config = dict(
    arch='dit',
    model='image flow-matching model',
    dataset='aerial photos of the United States (SatlasPretrain)',
    train_examples=203450,
    image_size=32,
    horizontal_flip=True,
    conditioning='none',
    objective='flow_matching',
    cond_dim=192,
    logit_normal_time=False,
    norm='rmsnorm',
    activation='geglu',
    mlp_ratio=2,
    head_dim=64,
    fused_qkv=True,
    qk_norm=False,
    inner_norm=False,
    moe='expert_choice',
    num_experts=8,
    moe_every=2,
    expert_mlp_ratio=1,
    experts_per_token=2,
    shared_expert=False,
    patch_size=[2, 2],
    layers=6,
    width=192,
    positions='learned',
    optimizer='muon',
    muon_scale='original',
    lr=0.021,
    momentum=0.85,
    nesterov=True,
    orthogonalizer='newton_schulz_5',
    adamw_lr_other_params=0.0008,
    grad_clip=0.5,
    steps=12500,
    batch_size=128,
    epochs=7.9,
    lr_schedule='linear',
    final_lr_fraction=0.1,
    warmup_steps=2500,
    weight_decay=0.004,
    adamw_weight_decay_other_params=0,
)
Rows from block 2, named by matrix and row number. Rows with one number belong to one attention dimension. Each number is 500 + 40 x the weight over its row's rms, rounded and kept within 0 to 999. All counts start at 0. Numbers have three digits each. After the name is the row's rms in percent of the matrix's.
# v: attention query, key and value (stacked) (model.blocks.2.attn.qkv.weight, 576x192, the v third), inputs 96-191
# proj: attention output (model.blocks.2.attn.proj.weight, 192x192, transposed), outputs 96-191
v.121 125:457557467542453385522486456478391512490546516558500481467433527523536587535514481432550619504549491397482490505513598469451505464514469478438512495553493491534470477495487486479506422517527601531538503537509497515479488401525466503519584497525549556553505483423509533476492524500566484462
proj.121 121:550460454514611444453409504479514537557514518525565483491403492531514475476522582478434521523537446392449487508527490480555492509514455485511481478448492480464482519504533553508529498477480476498476473464543529451474503535567582520510444505522453503558498480473523542543447470472549566456
v.122 124:497534625488524448510562546523493462530480526479568486492534475487453554467505474499530554520529552516470505505488535507420546536501500506512506452467511521511497467497447507563511552485455526528505512496448463491491489393477577472491541553447481559599562486554519452549434524478493460455
proj.122 108:532498475485510564530516389528478528456491501519567518529548495491504452536510508558449513486461534486510481435428508525478523516485422543489509517516479421545509503556459531558494599584446532418519510380565528526514506583504544528483437515519462543500495527460519560464529535395529541495
v.123 119:606507525480494501415523440528487480504467457505543492548499551551495547590477456499509592453533497575542488413502516532527511478518478515423505505537501512580508549437431539520508506515572435453482484501504407516471521487563433505504444514529440516528475574475418541559516496346530515589
proj.123 118:462561538535501484504555446491518581483496475516480509495632448536572437436537505511502476490604559489450491473500593532483527526468476457495463438449492569482494511555525503508478542439460494475590531440500495455522503511530475553484548517482493492451497534484527443422464535426451506520
v.124 099:514596546511455532539532441447490508504440477594445500455542503625516469570511464498518491490557482560403556507534512502472544480498507499544504508486462493514497476469573469372480404477464519514465512549477492520567540552545421550556539492520464546549467470473467451461521529509456485507
proj.124 099:471419507534514519427457415493479497502469449533518543520529498593454443408542478549500460462496481536446449526539510568557538602446482517471558485490491481514471504530486462435480419558489536575468533510520475589411487429551638505509424486436511524470486487517486494535481493580499506484
v.125 100:502566481436563538486534487431514472459502619491495495512432514426517419497490487508490395504506507565566551533468463491469494455511457517517483445433524492452481489526511484439486494514479518453544477561480478527500494587417473517479511477503475513428490472541535535459507529551512560539
proj.125 108:476434478439457515464536494494562473539491472489506512478489567514505542476458468585535493414529499501488496471515489549508559614519430497515520581531462517492532478395530555469480512497413453521510479544474538455500499451455512462544539485506490506480508498495514437446549506564508449494
v.126 096:480584502438504621500472469494494519480472458458577489517436535531512533470524480458509496427475487463486517466532425446605555499472501453466512521574485511462520545466497497582522438514519527530516504503454468483464499498511572455490513513497474481475490490432459439520515539458406519408
proj.126 105:506563621420472505496430509505566579570490525513544472544455488464536469572523488526542442517516465568551487513517515457484522527456485587532517487491513480477553493434502483522510420551482462459569490515463478473492507448492472505534546453511490524457503505481526492497552487563558484412
v.127 109:478548475543526538520487535506446516493437509490521541491424475546549521511396527515524578503478486502453519554527516509549483542515530505517497506513498509549522536422542474465467551509477603497485494572498533532500531460504527525492535519465485490533508497532502507494452487430545551488
proj.127 111:590485488422511492410543511571481521554471476540571468492478533523500436497471491474429492536495495475420538563503493485533468498525420456437506461486500546484438548500504518434475527506537474469434554451475435525520498541474533477507495516477480493520507535541535470518546550362494514551
v.128 086:540512599524499509542496460480510576519551608487440493464516473458513494540555527449489604563533481441476583513513561460531520418510461544508503523505543487511452424528532512500590511516564531480530487620536459494471495519489545501480538521517505532530509523490515508479539543466467510463
proj.128 085:533468525454500486467441492497488497491411503550528464492480482490472449518503497478428496547531503507475438461477566472518490548547521520474477471480520457628632385451495574468468514474483473447530486473514438496444490441498485481481449473544502480473499482455548484468515507502595437562
v.129 096:509524508452459475555459507478543521493456544483503452472584500442540489448383518539532503511536493495512549537465485506531500506471499509459501553479501491507482431457543498526544435492567481515476515518516580484461543454453504499531432411521489577506517466482505460461513515434512470513
proj.129 089:514540577459538510493499526455501482512530513500460512429523534514525448529508464485493494506460436506536409487492526514518532508510523451557451451514506481622448404522534483490502464535443476393498473451430342490542498521543421482478562422464542483486502487519471490539533467508497527485
v.130 093:559487510447497534476496451488429445522387474515602557492439526557486502509467469532499481480449490593508482544505468487477501586521487545517518471615460517535443465452511488518538510497528480469479482552511552520467503440466432463502444482470452532498510474513454443473520507481429499502
proj.130 082:392536536512471586546536510488456572433519515525518506469439492524545482462509513502482529520496491452553477512500441499478549461448545492484573504440485482441569564489461516506511528537509569548531469486503478469521503599462469519481528465380507461536497507481478555527461519412444533433
v.131 086:502551568493542513553473550477520516488560509537462577525518521510497572609466568430509523507456486458524539453502516515523497478479596453509482566449515488536514480469492529546499509488519496436556523485477458439492487475524547501504490486440520418460490629422496553465437507549519580432
proj.131 089:516468466517486434501464557548516483506503440515494586431535563496514518500547449538470559463540514450440537490509528513470450502517456377486552497577491477563435508477538471550541488585490490536548430516469521479440500455531485504505486473528491536535495512559548466459505480501426423527
v.132 099:563463484540487508468434541473525542508599487553433466541453503457581557515514513491455499455539533482547560573536418518465473487516478495451504424491490523549486519505540555485481536528527477466503457544537473492502468510558496507508524411487600462431540496465520490466480457495621511484
proj.132 103:504533492535508527543501510543528471517545414456531516527503513505534494438537490538458552477481520533480472485521475454450451403516523528543407488546469488482520505494458433446472430476424572404485503478555499446537496453560569487517481497543503516555499479567583489438514494478514543500
v.133 090:579502495493468477486532487506498470492518523504617535504527473464479577516543532554510558541521401474507450521505488490564489487512479525480498434491496486577427544468435498487465505500526474509496533485412466509579500437560502527475449529532450427442490451628522488572580465524483568521
proj.133 088:536543485426535526502514485475475525475465528446480503432454454472513461484544530497504496497538430472492460509518501598490517429518471527489496478494504576472531520610543473506459538441463489505448525487480601477535503413444508473463552514559510425476500527492548512501465552551494548510
v.134 090:464510562428576505512533475487496469533571476471528508520439482528525520502485504441478531524487468493525518485511517449449499445475566510483487470431503470525515558477514452551506533525479399522528498477417547583530465553580485492506503526463502519579490542434544526487487501588511564431
proj.134 089:624507433523463483535499489495472486455484454471528517456482536437500508523427541553447505491502463517473519484471495456459501432489446506428600427508519522518441539461501544506482509488529521570515478541562532531505505448522508519545427609476539490537494544597550471398457551524545528513
v.135 095:496478563521441477492521435471503468522519491472563513500497482493415512499539498465477540552512520503527424473528545494491470438478545488501517494521502503479538460510483507473525500521465450550478470405433478429503519547523482505517513629476497518542525572543440530518521519512572541512
proj.135 094:445482552496474503466505459473470465507513528562545486471472484430524448524522473472505501480489488499449491555525583526535503502534433571472431479522502535551404480434551567479463530496534466579512541615536559456495502499537511499517465563570455518483499502454495471480522546559513482482
v.136 084:486516472528466531536495558478496428517500577492495503532517528401486439512537492491488561456470471499458528535494567477550482488509514475492512457511505478475525489500489521469517511493509589562533511457509511538469532456424549530514455564535494473455469456500529520520581522473527405527
proj.136 083:563466501468516472441524561551546526478546517562421535481522517517457561523528535492458456574478485476499503522511519538497530538471526538570490548470500549445525517482550426440479429510450538435535484516480435517542490547420505521495503471516523477568500528452466509566407460611468474492
v.137 076:498486522440522455450486512533525537518526527471538440539468572524521567489470524482523424596540498520557524531493428463482499498447530493459529453459484491424494516528554420538451488504549442498487487539471520530494515484592484499561537483449559495483471501464540547460476586509477461476
proj.137 081:577478380454513485571478527538469524501561518476502497485552480471458551479462550502542451497547443501494489488495480490487481430471457546469430396582467498425461505464499575510527457525488558573566482520548443604478488539538475449489459489526559574502501517566456501496473484535436455517
v.138 089:497586485541527586499438514560455499478491542487486471539527509408594486532508508536505531473479560409504522509552469515548448484512515544413495510536519521493472445521479500568527466525461499566506505521503538547497475489566462469566515496543556460484513481494445473574535505540495546498
proj.138 090:537518479512507481500496550513478567488441516555499517548516482464464527478474433483440512493505527459461468508466447504520478525506447490479548457483501502447413430431561490525504548509490474475541474511590501522489513417592542487572468454423536559492499536502546509420538503491555519501
v.139 091:511494533519491517527431570582413503555467444534466556467536539505450514513486543485447600533529503456507487480485512457502481493483547510515516511545516506563584485529513476455516563523467556477544522518532515477459498482436480485472456469557458506527481476538551510538484511561490523459
proj.139 092:510511571562474457431472511521522462418481593498463518475464605468508507492515480503485491527491500504464457527518485544550485586510467520483535500470481555570559463441528500530511507415507451475507570528449459426534497495491496480455511441562500543499497458485548470483468488471484534522
v.140 096:569506555499487485509508491427467534502559440511478464542464515507448429459513416510499596513531494578508446482531553479439537532471558470480502510536493472461509519477519530524562467489495464440466498520478494580485504483449533462487522512525490582438531520447440510582367485491568574575
proj.140 091:522523608443483540522449547435498497519486481534558503480470602556504433511536501507593497514497485551503523506520490482434513509510468492480516523494504449522501452548439545511468420558515547447497448524492477517505499489493464524528573483426470558397506487474459477526513488484576500455
v.141 089:458450544486441478445528480555481523544548473459517489494494537551438568479517549495482449513512505549527483439504482477470533523500491506540512520517493495537504539478420485510552443515540442396487498447460435420456503458501495490433468518447505547507519504491475588476517478544504574447
proj.141 082:465554551502514510548596408512507437393537456525539498552469488520503487461565425498488535512492473560506537498488466541487480496551473498471483528435500536520512512416495525463504489500476443485460522563476507398523495473542531492473563464601434477482506483468471470441532530439449535479
v.142 082:474442558508560494426565424495484447525522515535565487505455515563438505539517557607479473533499520495538569545508427454512465523518522509472507450507484476542491575517467459539468446512496595480540492483522518539490496501500562477437521536471474599559517447511486450436532492480428520482
proj.142 086:543496474494514455586483515515551551430512476500517511504471454480450528491503455489414467498484450492511493475507491497446485530439506544515502388455501513526576545494448487470535462379442503453492498494430485490483503485406509466479479497526537496513508503565501523408491519471488481542
v.143 086:515490441542476546488504539519539533513490475471517463513580444644467455458458527474503512509512506468527485500505468511486408502498493532514511456515465513493472472496507509554515471482505559507494512509482530535473469414564504513553501528452490496436558404442499515428525473495490403451
proj.143 091:505511469473538543507506531554566527515486476458462495501546447513465499479523480423472524504514490506579417494556478550528481454548543552446492508437505468490489430451487518542488529598483489498409510557539349538496492530539532493539546463559501542531503476509558525473542581518505503483
v.144 090:492475529491503505534457498453522535511473504518474494438478489543446530483549511433514571531491548509495489519477506496458506533465512522482510561539492498462506547521537499654475503496511584534511482431536505513544522404477552559526481538519526575498491437507506560536450516576465433485
proj.144 086:486531510506463530453458512445462514464541469491496550519556485495496469530536552462471504490460523561530485470482514466585537532542540526462464500513517515573521479491488510588495584440483495594502457478482444477456503582458383493490521511494502522562501476504447466497500503577437434456
v.145 099:565451507419504461523469503441459518506507467512507535482420520444517550503530570504515452486526461539449489532507554535504537534513524496526495570536528476466546587493467541501482487481559499501510494538497537549451487473485545468506475483426511528536488461431528485580474516425558504546
proj.145 094:498539528489429469529420503458570428568502521536518504457459497486520532480494477575438545468522525490476565531521495456465499473499465564510575561528508485513457603535472489462490451531495538560506455538418538524535498494451467471479483498498545487463496504443462420507563453479432536554
v.146 090:524538554506416462473483476495407505548476447521590551459534526454480483459411377486502469456510502498483453516515497591497517507551510535507507498486488497564589526513480498546475450501543583560468506442466438415490504441572491512480520386522531493491517505555427513573515497483511503485
proj.146 082:445555564523564451505466544466441463447510479453466499478582530463539478512483502527402543473514541559448508491521491476495544499491535484552530503506494552468536505618494472542499482495530500581475490551475518467503489507514480492489541514497455535542486449454522424494511480482433535600
v.147 098:551554519489488564492577495474540553501507497581470488535563535396525538470506468482507492499522504448482496559555495498491555455488529470498492475478492512540498457486482455381461503507507443431511502483479565546422507485469545509462421495532572468561464494446567469505452536425494541434
proj.147 097:504430498489535439416543486399471451522527595489537486510502542484505531542435552517410491554518503478539481558531531501515498543503563426520598461554490486510465498477532489449501533464505630414538530484516403474613499478488463508521522547531578400474502484496549440516469489483521550526
v.148 092:460478479563504472578506553420525487481582525507508445437518471487563555486585510421460495481504505503523559521508541543478520537481528533539480545495487504513511524497490507513525589523419487541492463475470497506484533531534485517502463497577468485424456575512485507579519493490481501545
proj.148 092:580441527517574530472537567479509477532554532523491500520486531501502478527520539528568497423471491425524499563514524460509515487509528447487485509516502506535486553557517459515508456480476497471508477504532573495504506397518544518586450533458456449516504474500464499461456598540540460508
v.149 094:501586501489542404445453514566488509494439428528438489504522486405546508541432483542490533504441459490486508466533539509496521520461517511506495432488530476476546484517507491502480485502487531547540505497514490627502485449524546475552486464473470440571540473499483513516531512475452596569
proj.149 091:541502584517433444464428486516546493511479554501468506545479509543459559526519473493520466529501474533517508505488523532493446473497422514531436521525494506494562496510540511501521546513578510453583558480508497525495502524420492499505526481492542449576504511547513510601462494594506570495
v.150 088:496571521398527478522548514472528583482553527511418458505514466554491516484448474521494495536546523457502546513454517506590485474460535518505474486471502484442523558513468442451503549492526398550488510520497541496437511461441533460507499501504504516551516517485534474476540459488401553532
proj.150 085:459445515581478480572495556470489506441466527479491492533545504499467452495454543525534492467466459481494458491516535483495508475487513427478462421539484456548577480470531547537489486487540534407472473468458439571537491512516466477470457539446619505480487518534499612525465513446520520554