{
  "model": "image flow-matching model",
  "dataset": "aerial photos of the United States (SatlasPretrain)",
  "train_examples": 203450,
  "image_size": 32,
  "horizontal_flip": true,
  "conditioning": "none",
  "arch": "dit",
  "objective": "flow_matching",
  "cond_dim": 192,
  "logit_normal_time": false,
  "norm": "rmsnorm",
  "hidden_act": "geglu",
  "mlp_ratio": 2,
  "head_dim": 64,
  "fused_qkv": true,
  "qk_norm": false,
  "inner_norm": false,
  "moe": "expert_choice",
  "num_experts": 8,
  "moe_every": 2,
  "expert_mlp_ratio": 1,
  "experts_per_token": 2,
  "shared_expert": false,
  "patch_size": [2, 2],
  "layers": 6,
  "width": 192,
  "positions": "learned",
  "optimizer": "muon",
  "muon_scale": "original",
  "learning_rate": 0.021,
  "momentum": 0.85,
  "nesterov": true,
  "orthogonalizer": "newton_schulz_5",
  "adamw_lr_other_params": 0.0008,
  "max_grad_norm": 0.5,
  "max_steps": 12500,
  "batch_size": 128,
  "epochs": 7.9,
  "lr_schedule": "linear",
  "final_lr_fraction": 0.1,
  "warmup_steps": 2500,
  "weight_decay": 0.004,
  "adamw_weight_decay_other_params": 0
}
Rows from block 2 of a small image flow-matching model, named by matrix and row number. Rows with one number belong to one neuron. Each number is 50 + 12 x the weight over its row's rms, rounded and kept within 0 to 99. All counts start at 0.
Before each neuron's rows are labels from the 100 images, of 14976 (inputs lightly noised), where the neuron reaches its largest size: "patch colour" is the nearest of a few named colours to the mean colour under the peak. Only what is clearly more common there than usual is listed. The data: aerial photos of the United States (SatlasPretrain). In brackets: how many of the 100.
# gate: MLP gate (model.blocks.2.mlp.gate.weight, 384x192), inputs 96-191
# fc1: MLP up (model.blocks.2.mlp.fc1.weight, 384x192), inputs 96-191
# fc2: MLP down (model.blocks.2.mlp.fc2.weight, 192x384, transposed), outputs 96-191

patch colour: grey (98)
gate.381:32 63 49 43 57 55 52 39 68 50 32 49 55 59 34 38 51 43 47 53 34 41 26 36 65 51 48 48 48 71 60 56 53 40 43 48 35 43 61 26 57 49 54 50 28 42 55 52 59 32 41 47 23 73 48 43 56 17 44 46 47 50 63 58 43 59 65 62 37 67 55 60 75 51 37 38 50 47 42 54 41 54 29 60 61 35 47 53 50 35 43 36 57 65 50 40
fc1.381:45 88 66 45 43 44 41 33 75 57 49 48 59 31 16 58 72 36 52 66 37 57 48 56 56 38 30 44 62 66 28 25 49 42 42 57 38 33 64 51 38 50 70 42 37 39 32 55 45 44 43 49 31 49 50 52 55 55 46 60 56 54 70 63 27 48 43 50 42 48 66 69 53 50 36 37 43 62 57 63 43 48 21 38 57 61 31 55 37 39 50 55 41 57 59 34
fc2.381:41 57 59 75 47 22 54 51 34 30 38 67 37 36 50 33 51 59 47 11 69 43 32 60 71 49 37 56 63 20 54 44 44 49 52 65 26 59 43 62 43 35 47 45 58 60 41 49 37 58 53 42 53 67 72 31 49 40 44 48 48 38 59 37 68 32 43 59 66 56 70 58 50 49 58 41 40 44 67 74 44 85 47 45 53 52 38 32 44 61 45 58 57 52 48 48

patch colour: grey (88)
gate.361:40 78 58 45 63 35 77 44 45 71 72 48 50 36 67 35 57 46 28 46 51 59 50 61 40 45 63 62 59 41 38 49 47 60 47 47 46 58 42 45 39 39 35 41 48 72 37 61 58 48 55 49 29 45 48 32 48 19 45 53 70 65 43 73 25 51 48 55 59 66 67 66 49 56 63 48 21 52 34 40 51 42 54 50 68 53 62 46 45 63 47 44 51 44 49 61
fc1.361:55 49 42 67 50 56 19 47 38 51 50 52 53 71 02 68 44 41 59 54 50 39 37 48 55 50 21 61 70 56 44 49 43 65 53 53 34 63 65 50 68 51 70 53 42 44 47 45 63 50 47 47 54 29 56 82 49 99 67 43 30 52 43 37 64 37 40 52 43 60 41 40 42 52 56 59 42 42 43 59 49 47 54 36 42 67 54 46 54 43 35 53 45 43 58 46
fc2.361:68 30 88 47 52 45 38 51 57 57 45 47 51 69 70 62 50 70 50 47 58 34 52 27 34 48 36 65 60 62 69 74 57 49 51 37 53 62 42 53 46 51 26 37 48 49 46 53 51 53 47 68 60 32 12 45 52 33 48 39 69 49 39 76 45 55 42 56 35 50 52 53 52 53 33 27 36 42 52 59 52 51 58 47 45 31 49 55 59 55 48 55 31 47 46 73

patch colour: grey (83)
gate.248:45 51 54 31 32 69 42 65 45 29 63 44 43 52 36 30 59 50 60 42 59 44 71 55 52 61 46 53 47 58 40 60 54 57 57 58 51 57 44 49 44 53 39 40 47 51 71 44 49 64 44 32 66 32 71 61 32 42 55 19 47 51 44 45 40 65 53 46 45 64 57 36 44 60 65 21 60 51 27 70 47 50 51 69 53 37 48 35 66 28 46 65 48 34 30 42
fc1.248:65 60 51 37 58 38 67 53 37 24 70 29 38 44 70 37 47 51 54 68 48 44 42 41 45 62 43 62 57 58 46 36 57 46 60 56 60 55 48 55 32 50 31 46 54 35 78 44 47 54 37 51 45 57 54 56 41 61 37 45 51 35 55 62 46 77 64 42 53 49 71 54 55 69 45 19 50 52 29 48 44 58 58 41 57 44 32 43 54 50 57 71 21 43 35 38
fc2.248:43 41 62 39 34 63 54 39 19 43 53 37 42 70 43 43 56 64 52 85 52 52 44 57 68 48 45 48 53 66 56 38 46 54 49 25 48 37 59 41 46 75 38 43 40 63 25 57 67 42 54 61 50 31 47 63 29 44 53 41 58 54 40 62 54 48 53 59 24 38 47 39 47 56 49 48 60 30 53 61 44 64 45 48 50 52 40 45 62 39 61 40 52 34 76 58

patch colour: grey (82)
gate.178:67 54 14 46 62 39 48 55 38 57 49 46 40 54 54 56 63 33 37 52 37 55 46 39 64 61 47 55 41 45 70 41 35 53 56 55 42 70 64 39 60 37 53 26 63 42 56 48 59 55 67 50 42 43 48 34 57 39 32 52 43 45 36 73 86 60 57 23 49 32 45 56 47 76 71 35 49 64 39 34 36 36 48 86 43 55 53 45 51 48 60 44 39 50 64 42
fc1.178:57 50 58 20 55 56 57 44 28 33 53 44 58 62 34 53 57 42 62 34 78 39 36 65 51 68 23 73 70 65 30 53 54 33 61 53 59 69 40 43 42 59 58 45 54 49 74 57 45 43 65 55 65 45 53 48 55 32 57 60 52 52 33 48 41 56 45 56 46 51 59 53 39 48 47 62 48 50 60 63 42 57 39 66 54 32 57 37 48 55 50 62 57 50 55 44
fc2.178:55 44 46 57 46 53 40 64 56 62 54 46 49 47 56 47 44 30 59 63 69 40 32 46 49 52 50 31 54 73 40 54 61 55 60 28 42 57 52 59 22 33 58 39 47 31 62 59 56 43 80 69 53 60 76 54 49 33 49 47 47 43 30 41 51 56 35 40 48 72 28 52 42 33 43 40 47 40 55 34 38 52 55 45 46 62 66 32 34 55 42 55 55 42 17 66

patch colour: black (38)
gate.116:66 43 35 49 55 20 38 48 51 60 50 54 54 54 50 17 56 45 41 62 33 51 45 66 60 60 58 79 39 52 58 50 48 66 51 21 50 67 56 50 64 47 62 64 56 31 43 48 54 35 55 49 50 58 53 50 53 53 58 60 39 55 63 50 58 40 45 56 54 36 57 44 46 40 48 41 12 60 49 46 60 45 61 52 37 34 36 66 45 57 59 21 46 53 80 71
fc1.116:58 45 61 51 45 54 45 47 40 62 57 39 44 51 43 48 47 35 70 47 48 63 42 60 54 41 52 54 44 44 55 55 27 59 56 20 67 48 56 71 74 35 41 43 45 67 65 53 75 40 40 58 39 55 46 35 57 55 66 77 58 42 53 49 32 52 54 61 40 69 45 70 55 62 43 31 52 72 52 57 49 35 48 35 30 35 50 47 52 61 54 29 58 50 51 43
fc2.116:49 51 40 49 59 33 51 82 65 47 51 64 54 31 70 49 25 38 50 62 46 40 67 63 58 53 58 36 47 56 41 47 37 58 49 21 40 37 43 48 36 52 44 29 51 56 56 54 53 78 62 53 57 71 74 63 69 57 27 34 61 47 32 45 44 38 39 54 52 36 63 47 49 53 57 35 53 51 55 37 56 46 66 50 48 49 35 33 61 67 68 58 34 48 47 48

patch colour: black (74)
gate.45:47 40 30 39 54 65 49 43 22 48 57 46 51 49 73 45 63 39 64 57 47 70 36 51 32 36 49 56 43 51 80 33 34 38 56 61 62 27 37 48 54 55 61 54 38 57 52 56 60 36 76 49 25 32 47 53 58 44 34 45 39 44 62 43 60 57 72 51 37 29 38 45 49 37 43 43 66 48 50 43 43 55 53 62 62 33 56 62 33 36 59 48 42 71 38 40
fc1.45:61 59 73 69 52 35 50 36 56 72 48 41 51 39 55 70 73 63 49 55 48 51 58 23 57 66 45 58 59 34 30 49 40 64 49 53 58 69 59 69 50 40 65 61 64 54 39 53 40 52 30 55 51 48 55 51 37 51 67 33 36 55 54 73 54 32 53 33 62 36 55 48 45 38 45 59 38 58 34 45 67 47 54 37 32 78 53 34 44 43 63 64 38 25 64 64
fc2.45:42 38 26 85 41 42 38 45 36 54 45 43 53 53 45 47 47 36 53 68 45 55 47 42 44 38 76 73 58 49 45 60 47 53 49 36 64 57 59 50 43 50 54 39 53 66 48 51 63 59 63 45 59 47 56 52 64 72 67 47 40 42 56 34 62 72 38 43 47 45 39 58 47 73 55 51 50 40 38 46 64 61 56 71 51 30 47 56 38 54 38 48 47 24 83 46

patch colour: black (28)
gate.64:48 37 53 58 49 69 52 79 46 63 47 61 41 55 32 38 32 78 54 43 53 46 51 70 60 47 45 62 56 32 69 63 53 53 38 50 42 61 75 42 52 65 56 72 45 40 46 53 70 42 38 55 47 22 56 86 57 55 58 49 42 52 43 62 67 34 42 69 60 48 36 43 53 41 54 61 35 51 35 59 43 57 28 48 47 36 67 42 46 37 55 58 48 55 36 48
fc1.64:41 48 38 51 49 87 41 68 64 55 45 34 48 77 31 69 32 52 50 42 41 58 41 48 51 47 39 25 46 48 53 50 57 45 62 64 54 63 39 43 50 42 46 48 43 49 59 44 39 48 42 53 28 37 84 56 39 70 57 49 43 53 63 50 44 46 41 42 36 71 45 57 65 46 52 31 57 44 54 48 47 52 40 29 49 49 35 39 48 53 43 29 58 46 40 41
fc2.64:46 49 39 37 57 72 22 42 49 59 43 23 49 70 57 43 59 46 47 39 71 60 33 60 40 40 67 63 50 38 30 33 61 81 42 70 57 55 45 49 43 55 60 47 66 50 52 51 49 31 49 36 42 38 53 50 49 54 74 50 26 58 66 17 59 43 55 63 68 47 54 44 53 68 55 33 51 46 59 50 48 65 31 53 49 79 60 33 32 33 60 45 56 48 46 37

patch colour: black (27)
gate.55:66 41 46 46 57 61 52 41 22 50 36 35 53 51 53 40 59 32 73 60 56 39 42 40 27 33 57 51 32 36 45 55 48 47 34 48 42 48 52 30 63 53 58 43 49 60 64 56 49 43 73 59 56 46 55 50 46 60 44 36 53 45 52 68 53 51 58 56 58 47 41 29 42 43 62 51 78 65 56 39 63 69 36 55 35 55 50 60 67 37 48 34 42 52 34 39
fc1.55:37 63 64 76 50 83 38 39 27 39 80 50 50 47 34 55 36 53 48 55 42 71 49 56 28 66 70 47 53 40 35 42 71 69 24 54 47 39 40 59 42 58 45 48 40 68 71 48 54 66 64 26 48 48 57 50 43 56 52 45 71 46 40 49 52 52 67 68 52 62 53 43 52 47 58 64 79 63 37 72 37 39 60 36 54 67 70 64 40 40 33 52 46 53 29 14
fc2.55:41 27 65 63 59 57 60 66 39 61 35 59 53 48 55 42 54 47 40 31 65 55 44 40 49 70 60 55 49 61 61 54 55 29 71 60 24 60 46 62 41 57 37 46 50 43 40 54 54 45 76 33 34 63 58 30 70 73 46 35 62 49 39 41 35 39 42 24 56 36 61 54 51 48 37 78 63 38 52 65 52 73 50 42 52 50 56 29 34 67 60 51 84 49 38 41

patch colour: black (27)
gate.234:48 57 19 53 44 67 47 53 28 61 45 61 70 48 63 68 30 45 46 62 57 49 47 64 41 76 42 56 49 55 59 44 60 60 74 55 56 52 28 18 27 45 55 56 43 47 44 53 48 13 49 52 62 44 64 54 68 33 58 39 48 49 59 49 60 62 49 53 60 52 52 52 70 70 64 53 62 61 63 65 56 56 52 36 42 65 65 72 53 54 50 33 46 38 39 47
fc1.234:52 52 73 73 35 41 43 52 43 24 56 26 54 47 38 32 52 60 50 52 59 54 53 44 55 32 59 29 39 40 42 51 65 45 12 46 50 58 20 48 63 55 40 52 40 49 39 56 50 55 55 31 35 56 36 39 50 68 61 48 40 41 52 50 33 50 58 53 30 49 37 65 42 37 44 52 49 47 55 41 49 46 58 64 72 70 37 40 31 40 39 48 47 66 39 55
fc2.234:65 59 37 51 40 49 51 56 73 75 53 52 46 44 45 44 48 58 56 51 61 62 47 44 44 41 58 42 61 66 51 67 49 49 54 44 58 54 61 42 33 71 64 42 46 44 35 64 36 38 65 21 48 53 66 60 54 53 48 36 54 62 20 35 27 51 57 50 32 35 61 45 56 53 53 53 53 69 52 50 52 53 44 74 57 49 57 48 62 45 54 64 40 59 67 46

patch colour: black (61)
gate.335:73 59 43 36 69 41 54 47 57 74 53 53 41 46 40 67 22 45 42 42 65 36 61 73 59 37 39 37 51 42 57 69 51 34 73 66 51 40 33 39 43 56 53 54 67 41 47 44 63 48 45 43 25 57 48 42 65 49 61 41 42 41 45 42 49 30 42 64 29 63 22 72 61 21 48 50 46 38 37 70 48 47 53 49 62 37 56 46 45 60 63 74 49 53 56 43
fc1.335:41 37 61 56 37 50 61 43 54 51 64 45 52 46 56 47 70 62 49 66 27 42 56 47 34 65 53 49 39 60 31 51 53 67 39 39 61 59 57 67 49 54 29 53 43 51 43 58 34 46 56 49 61 50 59 44 39 41 33 62 59 50 55 58 38 43 26 24 66 53 79 51 47 70 31 59 58 70 70 44 52 42 24 45 52 68 43 53 77 62 42 35 52 37 30 53
fc2.335:42 38 35 63 33 70 70 50 43 74 80 50 36 56 48 53 46 61 55 23 50 52 63 54 28 64 52 64 65 48 55 61 44 31 44 42 56 62 29 79 45 60 61 29 35 50 45 58 57 46 50 73 64 48 53 46 63 47 60 45 18 50 57 54 41 49 47 52 52 42 56 52 51 55 63 50 59 48 44 32 57 56 51 76 49 43 69 56 62 30 57 47 56 64 57 52